config.yaml
model: "audio captioner"
dataset: "single notes of musical instruments (NSynth)"
train_examples: 184686
gain_aug_db: 6
time_shift_ms: 100
n_mels: 64
hop_length: 160
input: "log_mel"
spec_augment: true
win_length: 512
tokenizer: "word"
vocab_size: 106
encoder_arch: "transformer"
encoder_norm: "rmsnorm"
encoder_norm_position: "pre"
encoder_activation: "reglu"
encoder_head_dim: 48
encoder_fused_qkv: true
encoder_bias: "all"
encoder_qk_norm: true
encoder_parallel_block: false
encoder_moe: "soft"
encoder_num_experts: 8
encoder_moe_every: 1
encoder_expert_mlp_ratio: 0.25
encoder_slots_per_expert: 1
encoder_shared_expert: false
encoder_subsampling: 4
encoder_layers: 12
encoder_width: 192
encoder_positions: "rope"
fusion: "prefix"
decoder_width: 256
decoder_layers: 8
decoder_norm: "layernorm"
decoder_norm_position: "pre"
decoder_activation: "gelu"
decoder_mlp_ratio: 4
decoder_head_dim: 32
decoder_fused_qkv: false
decoder_bias: "none"
decoder_qk_norm: false
decoder_layer_scale_init: 0.01
decoder_parallel_block: false
decoder_inner_norm: false
decoder_drop_path: 0.1
decoder_positions: "rope"
decoder_prefix_bidirectional: false
decoder_connector: "mlp"
decoder_tie_embeddings: true
residual_init: "none"
optimizer: "cautious_adamw"
lr: 0.00097
beta1: 0.9
beta2: 0.95
eps: 1e-06
grad_clip: 5.0
cautious_weight_decay: true
steps: 2800
batch_size: 64
epochs: 1.0
lr_schedule: "linear"
final_lr_fraction: 0.01
warmup_steps: 280
weight_decay: 0.3
Rows from block 2 of the text decoder of a small audio captioner, named by matrix and row number. Rows with one number belong to one neuron. Each number is 500 + 40 x the weight over its row's rms, rounded and kept within 0 to 999. All counts start at 0. Numbers have three digits each.
After each neuron's rows are labels from the 100 texts, of 14976, where the neuron reaches its highest value: "fires on" is the input token at the peak. Only what is clearly more common there than usual is listed. The data: single notes of musical instruments (NSynth).
# fc1: MLP up (decoder.blocks.2.mlp.fc1.weight, 1024x256), inputs 0-85
# fc2: MLP down (decoder.blocks.2.mlp.fc2.weight, 256x1024, transposed), outputs 0-85

fc1.327:404488583478517583462522425567540444511488487405498475459456452522443527470467560453551463505513437462433508421502520439430446495502611497495530507504480411481537429516512508505497481487496474502533541507432547497469552503495495537468547467463504536521481540
fc2.327:538486510502545501463533470509522491502532550408464470528560415533514476459451532485493452421496458496488430600431518446531507464477495567591569482537539487532442452451518471449483482468496558563497517434496554447566484545550556482495503480460497438534491553
fires on: "<end>"

fc1.316:433532535411520551574423429523514470517573486456468528517510504485509491561510436466547525507410465605509493557440513516434531521521551467478424518468488513500539506510586456497462510529498542483504574454482551452486428547476493560488503466467537523532490498
fc2.316:514527537428476551507454455473516474533544502518501531531552479469581531537517517468464562526502462520530459495451513582480536479504496492555419486504493520550590534477519472481536529473532523488432492493518517459506509533492470488466512520473497465499481530
fires on: "organ"; "d5"; "d4"; "lead"

fc1.360:492544448490527513554491474489592498550500547468485541509459543536508534473527526488507521444535464484561450509487427491528514571543579475542439516530482475524529452472562387455503534385489534582427468515466468510526512502517509496498478524549502567503483547
fc2.360:510483451476512523548449593478476475492577508517515447520520478523433482535421511593524452625485495491498430543486498513490524494532528529447543529552479520520561515439526523496535511481480551549443522488481481509489491489513461461517515458497449503513545470
fires on: ","

fc1.656:502425451513461539474510428527482528492515418508456498526493522478545500469545511505480494463453483510481575499461535466496464508438475467483470562430490510402508454526441527490458469565589464483541441499367460546475481495563446477467507512470446535499451510
fc2.656:525505483466559486509443486502555482510508536536489466433479459563493512516492483479395507543485545570537589532533511488591491543505501503449504498481563454418530490538484489522496494466557527494499429429490440495524532526457562606506512611493544446445480474
fires on: "f"

fc1.657:443499565454491487501510464550525499517507496445515497497513485477490468564466500474510487486436494563560513529463492517456528467519543440489487511516535471482477532499521493482494479512556487482578500437523500469468448541501454601465556433476545512570513569
fc2.657:568528450509519534529392436515503572555601465483514498567562494468547525579505516461510506524499499589502464514476510530432517458478516539524448476474497509517565544469515424524559460444543589495472471487447501531501488547500521489505462500483450446516433516
fires on: "organ"; "keyboard"; "c6"; "mallet"

fc1.396:431564515523512463505493427531505441511509585458506473442503479563476537483458554475486501449465501478448463533446455480526485648471518507565532471413487562506496465471524446451476517488522554490469521452478499476472499569468504576499552488570465543506519495
fc2.396:484579460507443540458521500555505497530417526452433488520542576491505537506435470498526523473513584473525468466504503439537492564545500462497444514426474495456471471520466476480503518446523492465503477504489502495528519572502524517523468475594516514503548551
fires on: "a"

fc1.162:491513492495527483550523442554534498550521523515587492454486477523498556500407507433456502431551492510508490504466443495460542502493543523549510510454463481506456467522437506494504493528493498482475437481519568505437464433492556424470543568529423498620520432
fc2.162:534471493444477506510405471446477459545567483538511505464519494514539513568452488562520570560464493548530466455466418472507468460531507485483449553490557504509521548491499437551565596529509557406467483504499490551496466525491517477516508483487441583442452460
fires on: "bass"; "keyboard"

fc1.102:563543536503541556521520456584514462505467567457538417454538518513510498469459538456499550477515444432507496526501449520520533551536553525556476475470494496586462394487579453457545507537503568528424477497527473564471533535472442474490450512550496521554459501
fc2.102:552599554522533521490534529549484388506490541510493486498479541517493427524544497537478426507525512470463425465462467476551496531480494518541478534541467489464518445455551409512560519412469475526519473529570483514535531544557493465524532501535510465522512515
fires on: "100"; "50"; "75"; "25"

fc1.294:481489535476537512489464459534471527539526507485461493415468418475489494494451541498492421433426497541486561530459502468449477526553455466447500479533517515441443496494485494475505474510477476495552614537525597533492453488478528562527502487480457471513507440
fc2.294:510556452479485507522484499511509518488553469529503507531476425523510515522502443523528536503475540479505518562480531507508525491473486585501553545458532548509509491406497536548517490420572526536484462497451488549577570494488473546541456486571464449515492517
fires on: "c"; "c4"

fc1.440:429516527466456533495548485495520483490519554433555471573497419524452554490526548435548495443512507464459556533446453499483464580544529540508492534496477489497436485483493449408451567552538524509530556497497579463479459448535529513447515507500488476568515510
fc2.440:471476476533495493466505413448518529556442586479543476451550508485482524543463544505546481481553538434511438476491496487466471502513500504549558429457478547481444505506464435466474487515447477537485499560487548486578503537526502440517507522580481474496468536
fires on: "<end>"

fc1.92:509541574478490508509548528543435543476454512489501532532467452473452514466456522554528528449493417484468473483475390418420493516492522521512568573409530396469464464486419542509499463555477497566552504478527461474415446499493514472512505511462474536504558552
fc2.92:516464510540482525543589490461463498459478522447487461521523430536400476565556537572492479523447471532487499534477476476493503549546531441487493463482628516495401560492528548519600484493496546516568481500448513498472467482419535521481562490518454510469482481
fires on: "acoustic"

fc1.0:506487478532574490465384530483569520491543490464517494424553502511443510495447457541534472492451368562506457528520457501502596470517492498540469527457472455495501512576511534446501532442466503494528580454536494451479475494549480575507520463510551556517502484
fc2.0:556489502436507607537513555501539515457487446526488556493469515421564537547500515491506500487442494458536547477477530481481540417503525453512453482484533439520526536517460506491407539591558457526514505484517482557495504520434529492511517473445419505502464480
fires on: "bass"; "keyboard"; "e4"; "organ"

fc1.617:454535484536539481514532490571473484549459538418531453467521439525494535439417527485505415508500508410440452510448490470537542516494550539561524566428460528524513485476492450416493524437523563458476496501484448439462499498550524529498524563551510469583578461
fc2.617:429557534498523474530544467513504510524478474476493530406534539489468554390430501524532489437524554460484468474519413392486515536499546540558500508456483554553446514535470468477506466448538490546552517489539473404514529555540518504486485459524509539561553587
fires on: "a"; "synth"

fc1.59:504485428449440508515472558560495486489509526464546522410472476504467512462422478410561451458500520472463459556521453466493527527505578519564470535478423552451481446499496544518497525506504511468452482463443512551423546533558525515507526494541467533528560455
fc2.59:463498566567524544453506558513516544478431532525479533494556593501481465435519488480512428463529562521475459492488393504467503498536531529528453489461466482521507540576456523444511447524499441448521444525574452462523558450519533503507438481472532504474536521
fires on: "synth"

fc1.263:489507608486540538512498572572412447475467508373509500525526485516404542510547447405509502502513404473495509502560433489484473488491545551494441531495495443545541431549498479477525546577542532528472545456479511500457479552488541500515464457515485583510464543
fc2.263:515521532530507546444486540564492471464494487527516551510460545534497500495499479486450483498495499431489544507443479460526437451485530553487484494509543522503497505459481524487545507498506430566490506531531515516460539447480512506510437482482522496501429559
fires on: "velocity"

fc1.428:468452614445522492533567443516489489507551494437501479578498463526446523490503529472482453399452467453469531506495488495497442574565548491567531425542499477462444479511568449463457489541595524488568555455502518483479490529461506562519525491528471447509513467
fc2.428:536541480442407482457463387497504506501462524529510509504478495519551543463489447488539458383510473490459413534459422474472506502464525558500472458524552565567494572513440492482509540489518559501437486507470525380499542514512525459509531516548468473510548487
fires on: "<end>"

fc1.535:475611537516508548525463514440552514549557532518571476546489440458496534431531455446518514498432470520496510513461444441522473525594439524414440515467514547545498558519445493492546440455531543493536513531494485482490443507476468509543486512459494423533491446
fc2.535:450529435506455482530493555521428474474452452529492503478535543520544492551564518501409516499523454459461541461521520465453523561485479493439574447476531491465522460530457455478432617470476447538507490447551459468454523529509477536528465429515577490422516491
fires on: "f"

fc1.113:471498460491534464485497383507526490501538535508511463421518493542509492441400554410446463498460474441544482534468494499477483603525512555541527500451469519486463450495473431480521513454494542512518501493458516554476487514482573512443578563583469504529476425
fc2.113:445548442519504539418474545535537520481437506518479486542531487501426435399488512511538499481496523536463530510504475507483444498530466437549466447454523453439482488492501480418465439453482442518498436467513492474531549568506510556491539500572493527488512473
fires on: "25"; "50"; "75"; "100"

fc1.176:461504526517483554549417466445545435498456467498497550468468553594579505494484506543532449452499535583439464465476496521546522503578441490476492517554421507520479446483500439513453536483492495500462478512443571505530515536487450481427491452484527505503497470
fc2.176:467513572504443494514545445489509469501496500474510450442492462496496483559550526518480475496504531510517482472468534487550567516499445468459524548535492536518428492493490417581485523513530495509484462519508470467545456458467551497511524524579541469504439496
fires on: "electronic"

fc1.223:504522486520495492459501495494510522527476521519477531469481460545511574483488506395424518504429557507481578480398480480479469590553441435423500537409499513481461473478468508484456524442536449462482494431486447501543449510500455562533530468531429499457467516
fc2.223:459553459526474531516533483449457457552506506511456508531513506513562506515515539505495511517400546520514582450529509524512484558519456486494463551388484550448525451477488439522477504499517469468498486524475502514522548576413484532491526519506541443466505482
fires on: "f"

fc1.273:422476515534531505552489485490493500476488554502466503540563454467486538479573494476488482487556530534484481540504489460542396623559573508593405460413539474593536522544529467475443465476509435529492534494473538463535485529527560546451525407535541551514477510
fc2.273:527447506557484504494498555501440541472479558515522498482460529479472486451489523520523451549565552460440529465544473467510452429435485521470453452507449490474465405484448477519497479587511493470501466550561543447538544505451546526458546522476485480501519508
fires on: "25"; "50"; "75"; "100"

fc1.471:450490602478500553477413497506528461497512471441528520517512520530515534470542458456529431496432467546469568531435513535543509484549515527435453507540443480455546425463481524533456483491520503465537475467480579556510507497467469499420464442488473544532432476
fc2.471:485509484504397501498478504487485552529543515432537518475452471517486527593548501524570418466507619526462519433490532529466544472599492503492470595554503461535507498535484539625488494509523503480512444531479511465548521405475534455454543511516536412500464481
fires on: "organ"; "brass"; "2"

fc1.24:454520520470464470542579507478494529486474533448573443489482426549457567430430562467539441446457500453457489516500479497503457576488560525597548472461480496519494474529487427382483535500499533482459489540499498420498529554506542500448554536557478477540547504
fc2.24:449489503512466459537561513506500545439414548481499522402444521479456488496432508527519557500530557475479416493535461450525508550477467465509570437484449580554394551479529487484501510476527530547512467503513474413522578486517487517546468482604592508574527572
fires on: "100"; "25"; "#"; "127"

fc1.390:515507496488501506554489466487489497490523554507502425509461541605466517524498495499540429412443500507512517469491493552475520504551487457456472494505496589579501431522561457510472487557520511528539514519513523483461559505415490444458566543450482458523516423
fc2.390:515472502524468488496479509530495499457434543436550459443481441510427515538409475513518513536543546491522471540439510441528508484542494454481499513483599517470419506503525537476494588474525517530473501512458510529518502413506511489501470491570565474576490440
fires on: "synthetic"

fc1.89:507511477503487516504492466466523476477463526506483481486538465539489546457496499406475486521387564503502531462429520440487461584557486506438479501385477526500545489474447469489522511437545511425497480450493442530482447548471534604508517522514494520455462523
fc2.89:485545434531482478465514479517509492483478494562485564485530509488552506500473521508494464480407553534494570454512513521512477558488482443464487563365490549459553443524486486561493492460516481476486465526435426480563508516509486597500509521500483496448555532
fires on: "g"; "a"

fc1.380:534500449597452486423475472516503507523440455521493488393507539484531461494406445482439514502498475475559432441444430481540497508492512548494559543480459534508539474469470481514441543464439520528473504467466500482511518499505511468513481470546519453486598427
fc2.380:504559474487517520530527485456514510523556464448511436468465547560503561490484518516542528487512480529486480532426480590478491546475470487396534458536509474574488469515492520515540471493516401549439498443536535552479480550428465477560485518471500501470495544
fires on: "100"; "50"; "127"; "75"

fc1.8:474555505474471470487469499408519494511441512535522481519531471589485524498490489440548543492428538536521531557455459463555504570459496482451492501426513512480549524450494525465533517473523542445433489449468435463538480527484460554537478508536505521502466527
fc2.8:538512456488452505518459407497482527544469547495489532513531497475588516461498513473457518472442493498484495483537549462476481561481458489507481525385518522525550395550534410515451536433557554543528479525463456482542491576547434544485505494557440542454551492
fires on: "g"

fc1.444:490517509515551474516467494478475445497558586534456408494511504548502474424520516435487468476455501525573530485421462541514497604511454481492512493434534522442538493515538494484436470515503536459501554473515450450488446503452471516569518517494523507466500508
fc2.444:528471553520427494498457519450495513509388586500491564462455510543443548563457536490499465546495519511517525549450532510498484529482498474485510480464522513518408531529495492473456537504530512520478500536434501491471524436488482503483476538560559475522445469
fires on: "synthetic"

fc1.618:545547499476488474525491498502513467498470518519490483489473546592469491441456493488486407536384489508512499516501462435424483553517510550481471491494483536466547451496518531466518484482470517562401463501458503542499490504489508438475493542448467583531493504
fc2.618:456494452542506504517481493533486451425453567546467376531523524428496427462489504519477475526458474427468527453523486450469491441495498489470491498526493520513458490493494477483524440474462444456566513597510473559515488514469508531457437431433463474470510512
fires on: "velocity"

fc1.237:500515490493528485511541488489485478513414556501447526522552505536516505457544536470572568463477487542522547544500509485491475498463618470522530555521486533447506516458474480518518528523527503469408475497483536503426516570419419508529553541500490534505438546
fc2.237:536486480476531605549481561510490511497542498444464513466586481506626452469518495459526532523507436450507526548561565536486555421514581559519528441528489494516581429479515433464466459470519458480510469502506545644430459505493499497522415538446450497469426473
fires on: "#"

fc1.746:537559498447538541550487456508511491525465535474477452512510500587520558518507504468499614463445469535569486534460464472485523510499564465481474461475576525549517452456554473528529502492495549516461465447423488486451497544478509469546503549485481577546441510
fc2.746:523516490529527551552465457501533511556588417490491539527592479444491516576509501434471505567463506528485458542472462476454515496508596540527421497491464521521599492461495466502524506470560507526451507546447504514504474493444495488461490552443491518519568465
fires on: "bass"; "guitar"; "keyboard"; "a4"

fc1.201:508527500412538569473453488549537479491443458481519480462450552493520539454488506438547452405463481534503437455436477399535492507497586526558523442503437501481508463481513553486500460550531541495527446484539599539486538460486536437412480523574423545484513480
fc2.201:523477457482470619509462557436503509428481480541466533556476512483517545485522501554471419498528560509463438457500477533522480421494507498473498497594498427500527536523495494443484450456474396478557530589511481469552519526524485515460386546528495490453559545
fires on: "25"; "75"; "50"; "100"

fc1.230:474526522519531506460506450517493475538487490515473481546506576558547565437532476465471517493452464549557545534504485464505533535495515452426454540465520545519527449471513449537475501500497500503473464459492526512475504511483491480489491544531450547521482558
fc2.230:469583472501547527564480571526501466579550547550511531485454505531540539486479555492481470552443515534516545452472573518480553512517523523529531484456491536477513435441483451494514493462528508579502546532491456545471541452480473514506513502530433496516491481
fires on: "a"

fc1.82:428504584497483583530443470539516500445535447464564540480484515479525531445496456488484484498482493534425479495507528550450496436521494502489509466503463507482519507457544460492430463461546527476573575442473526501534500493545454561430537453478496433519514459
fc2.82:526495505525431507522513516510470509471473492524486463468458453542473483511512497544513479509507565535492509471516522468516612498478415499446498452520481400521485540455489429615465535438504527554506462484531539460540448457498509501505505498589468414523486484
fires on: "electronic"

fc1.662:528508477438477485546483491457507488501476584531464416474480507550444484445548526463541398447486480484490481509458517542505487599543455476469514496384542563467493494580556486374423449479491537518488508518511520465498460546437525528524536527515504510458520458
fc2.662:479480521496481460476455487451528526468424583547469492460454467516488471531485468536467491555510582457490493525495539480479537532472479451512527447503590543495438493568485510487480524502532483525532496550451514459490554418466523480551517496544594448537455452
fires on: "synthetic"

fc1.196:448587548605540464423482536548511455504555484552514483543457475512489435400478513471403452549454459502490543498469466493442478568502463460444486564535485488467557437487465456506465443488480476535561529511536457554502476536471483556477501461448498480467476507
fc2.196:557580481423477529498491495524471476507427467453471502485475571543480576567447486485488440508454506517420541458522512473523497522481557563513481570523438530463536525473538486502602557390494560546448548553433449407537468537524483507551455545533438546564472440
fires on: "f"; "velocity"; "a"

fc1.280:462505481488517507535481517502455438526494554476493556472454478633552524475440558529528483484418480480481464471447473520491501576497505530513439461483523490517464389485480501447476581531531500467433511492449511474454478556578499489468540532555484507583532511
fc2.280:479535541562541519484538472451537438493534498448448454406525520523429472474469456498523436431497521504420546510487497427521496473514519522514447503468454492537532480413473509453608471421529478572484505507506499419519551513517531506464452433462475439562503568
fires on: "25"; "50"; "75"; "100"

fc1.312:499511544538549489459504481532551482507474495479514500491527403448552480469516516436512447572417518506508572512449528431449449525564447491449505529439502515442579491468477536525531515453565492465527549478491444498547455521468525524486528477487541478490438491
fc2.312:515557504523526390462509477498470427500490490504533599558483569540530468516521494477426485496506470457485572443516520445524478532521507496469512604420448585556555410448464464553538537433514481521505454515439399484499509529531470528528503484503527476467514460
fires on: "f"; "g"

fc1.392:521549532454551511524456465500518530509521565502421447482504451510485442485507523492521422484450470443496466509442467551488495546540501482524475448416561553511531468522562494436489463528482480513503561555428500517549469506436526553481511526494512480507501481
fc2.392:524461454488488475450484514478483551432453594503478435504492481525441494521442507539496476519513539490458497591488483457509512520495471482527567452525577525482420555527506500475463500544493490534483553499492537462484531409496484485475480504590538452505458481
fires on: "synthetic"

fc1.404:473531537459558516492489546487489432517500521454528479457466468447441478469469536421540437458458512492482468477458415517430495506502517490467491552514535472437459444473487548494473495507477448515500534476525563552442478475478559498472519451521448541550533542
fc2.404:449514456471486576532466534544481551484510464450506527536458561460496498535530531526472428568529508498470502440490509456495445454493513535499481412536457505462515569460528563387480503500496470466548508517529539437579571505508523478486453566545491526464463459
fires on: "mallet"; "25"; "50"; "127"

fc1.630:507491512459496577542534415487573457546409540508527497478467513481453459456478561498530498488449472513486480486471461416451488535485490498494502553485474437485427528442478527537468514564530506506506507536489513498529530507513505397448517477475469534497472470
fc2.630:524476453569491506531549434534487499486485568466472403497439506553437475584525494578501546492490496503498480575488484519497540515571470443466474541478553478493402560481518512565508552479532581506502475537501478441493454468450456524506566513567488434470504442
fires on: "acoustic"; "25"; "50"

fc1.199:506577454510544502481547446496545500490489507525535470492484481515576576524504489466484530503467529482517494511409445407487506562537435442450510478483550545516454531434452495439533509510535498460473488431445482459491524481490480588460487511483452480546515449
fc2.199:555480451477472457498514474496466437486452452529476472452528485519483518434521547561488490551477511459491553487483481484556519508527478490423481543387486539450520496518531506487456522406485440463518518440428456467535446545543442492500580456534542464407513543
fires on: "f"; "g"

fc1.19:528539481437505532439492451519495487532431521510470492494516489550542494448511547510433561492441467570490572510506463486451534565502442538479494572418555551493493493505520475535480497529487503524467469459504444526493454557464460496464516519559489502523456472
fc2.19:498520472499465560481478485472454527548488505489524481493513494492570433559497384457502480523489483524621537502456502555496520518471548437458428514401454503483549507506445537473527467442573526513451446595486509532627576571433486453524495513487468501549519520
fires on: "g"; "d"; "a"

fc1.287:493507525520477475559441498538528502529498496437485539428527531565517503449483511393504495473469481485507441510517448476531571465542492509543500537418470479439490473457470490556478522446588495459502526477507501583396534442515535493481535486519473578596516496
fc2.287:476447540461483521466451586487507566539516496498541486430496527438487561498520493516577440508500584507480509509404478482533497476486592467474517519495430581511556539554550550451492446554473454474476495505581546470484557486450474534483540549546482539538502434
fires on: ","; "synth"

fc1.29:431512551520483458449539538504523461515494560502517431533551467515519520498517582461501503485502499496468586475558537507532453632558470459482519562418540497448436515520470498451471458517593465476548529427478473501530495531481533571520506409545494494498536536
fc2.29:487481438470517491510581516511490524514422578488496508517483501516526590501479501521510506485480616561532513495542519509543486558504530439458475525440486540511518489468502473445538543514514508450469483565416468525546529594470495494506497547565528454436518517
fires on: "f"; "a"

fc1.231:497502477527487426398479454517507471475506491483537521400509507543485517447470434497465496472420505558493480544565448429521552497476449442539521542493456551501468496505461488532475496495468459477488526373476552583473469502491419438500488467478553485558506528
fc2.231:524491567443457543498489502417501545526506505563534606575532533469539483549539499469481487541506500575534589466395443548544512511505515494512485502511505440474533524583501490513542529476559475485532564521461482419538526534556517476520525547451458464457558539
fires on: "g"

fc1.163:498440495515522450464506413462475535521462545496510516517509529511513543480590498474471410500491526481527529440513539549464505508508489504426512548451533551490550468513452496506536505503528489518580531477484554486509432484459479511510510421489423480474572571
fc2.163:436523542425507516452472557474460487541514481548519558509502512464500509523509486515510577533509509551495560531466554448529537479424565448478482474436534542558519470504505492547548462498559519431482459503462432513524549511469534539563451533473505481461474485
fires on: "c"; "d"; "f"

fc1.304:453603503451485513477440476583504434572499520457470514454506497555479584464430519453531467494464532483486484570469463513455488521502525478540507516428469545531495398499501496441513490484559520550499519434498485519481561537504530522506503471529504514556559514
fc2.304:480508488516523431544497478497472475553501499445448487417490553469486572462433467482506479450468492504514539496553494453499532513477550496594497572482515569510481489497483465463522462432506486541564430477565481492535555588506506468456480492527541532575547555
fires on: "#"

fc1.134:558476478503512467475571492521518518574453481460522539489429520511538535511499478445504582484446488477568538545549511526450499477432543494481556549446485543540480479503481479476574471463555519497482438519515594465465451517431486429480502538505473569485539487
fc2.134:481520529469503524492412586484542455548593485476510493453489512480537435475474514524550516526481441552542455445526496569515548477520466466469513540520508526520564444474445485495536425467487499524502497504507502568485483575500512527512560486509519422436473514
fires on: ","; "a"

fc1.115:409493593452486531512539482490492426499446489398567493460396436541478522508550513473580480436508504524463514507507509494474441540512520495457529521478501476497475451519474489451477517545574512461513481473478554544470476450401549470473499475541507551551521518
fc2.115:458503460507504467537445470471506601528457475411494438468474482449560527512488516557521484412543531478494437455581523514474513498480533517543522424546512483523511574534488519480508434487539574520519489492498475513568533451521491497438466499504528458533563558
fires on: "synthetic"

fc1.395:466542496474407514488483442527592490485468423491574532467499467488487536453423542480458481522480553496495546446483496459493505496499458444469510545484502467520478488408469527527476458484495471546573558472532559584445523467513435512445557496429462441452518532
fc2.395:503533510509577483444508474439515506511491567527470447539502548548600476539541503531511437436486479504553515473533460506554454500520455515532514553508478490457482478504527489565515553523493540527522485501498474445526488451540536514508397550557493503531531480
fires on: "g"; "a"; "mallet"

fc1.385:480507515466529533526472500519495510490438437473485519458481430620504499429444520477459442490466438503480520539467542512399457462490513504503503501509433528484517458491517532442452447453474491485464488527434569511514493484435487526477473540442479508488550499
fc2.385:461504532477588518538559501480523583498539473475516434443486473518514516478415489562530528492559555508495511505508502474510509496462504562536564446548466605541496531460556470504555471508476502455459536516472484545590586491495545490468464454454527443522493582
fires on: "#"

fc1.258:414509513499474471546409475499536491518516537491555552427475514514568499492501532451538505498514495497519515512443455478520636486492504494458481549449474525509517462512522487455486520421498527524494504442462472467425564537515500539482477507524506476549512513
fc2.258:424531541496521557482505513502492509530531517450519470447523554533478555491421506481557509519486544470487482515550540490472546476474547530497513550556391528535491505533553440502547454451558544477471488483519558447471498493509523483525495482468537478553564519
fires on: "synth"

fc1.150:463507472487512606502439504525478487515494468508474506400478500516489512473464447489479475425438502520381440546512535521474518509532467530483454535541431486530522494456517532460513485455531476494519495492474620500515480504555528483391488473511489484483481458
fc2.150:564479495499481470560512509487489554494483503495526481464463506474474502506531494542525447461572559506431518444428517516481598527519528491470504550566452501444512485470468488589469497480533474529588533519503555454515479422501515492515554512529503465491491479
fires on: "25"; "50"; "75"; "100"

fc1.654:508494453476504493467488496571574498492449555459551483443450432485443492469403580438548491476491486471530463489496397467449500496514565503547583504478473516534508483492480547473497458525529505512525508452564499519384507478484518443508495522480380485604526479
fc2.654:466497448488487469628511477414537426489496455535486530510462558507556458539527481584480500576465489548468457481443506485526481441520538435446433576531540532504445564492505461522558533493465502520454481506494517491482458524458481441523514532474461559476461497
fires on: "mallet"; "127"

fc1.733:503552476481501470405457433496571491538618451491485475530537583512587495524564508555471499498488495530507545530537523453551429509465453528450504542449508493538511513501502489550523454566466588517509523509534505500466484470479551622487521520527496484470454577
fc2.733:487420509442520552524517551498500482564474486510511546482480454468495523506547511473555564530507457460535516532496489450498568514561454426430480490454481492517507498446425538450552542443526491452500421443499499467533523509500606437467522483482458498553478481
fires on: "g"; "c"

fc1.610:434479607496518473447508469491452416544530455470521475510475520536528522475528483503446458517503460495455515504515564563574517513570500490434459508510486522457554479449534493533460545445475446458529513484489469507559464583471503523449496486440585580494497550
fc2.610:505529472524477500502517542481507514508553493497472499470485497531479460478509528525549482497456524555444510481489500431499533437451499531503622533536501455487469511470531476580533565464545546546488523476463515545517473412488520515523486490569399455513493484
fires on: "electronic"

fc1.402:484502488500520498513480502515493498497478499514515511442529491511533611444486475480520476499515474475488458494454423454531576536507566570604536529434412522514445490506473435458462556468515517482454463479486515525429551443564511457477564499534474525556532449
fc2.402:493466480503535525499460545502522426489460478461444482416536517531485509434429477517492436516542577488442483451452454497487481503498548473487445508478385538493511521510560495487497519504527488518484466482556483435513468497587490527480554477521443541495538488
fires on: "25"; "50"; "75"; "synth"

fc1.202:469541564497551568483440524449495470526518415487495499450448521532538519432503500471459447406534491512431480511457552509516519481560410506480501509507459552520471427503574521545435481435516497506494556537464535476546478547491558512408502451448489446431484481
fc2.202:425462465470453570604536485472523507512512452452517441429487494509428505515499514504507522566467497489480456465488499553483551465479525492522594494526536532538448494502489465600479534443536510500456454545456525525516532467504431472462518517505486475555477549
fires on: "electronic"

fc1.403:549531403440504581441480490554531525556532495519523495529518480489507481564474527453495447401446479597514451526518487532477549432456527433524501511381481496449484491510526506475507501506488522552532537508541531463499364485505490482493494557426412517497503516
fc2.403:526494558488500522476440464504407550492585507490536505522481452508631460519536461513546553510425468431542540495471542481459499398495538522538463538488549540483536538554519424512524532490500535522455495480486484589518548516482531506503520471459558488479526555
fires on: "bass"; "7"; "brass"; "e7"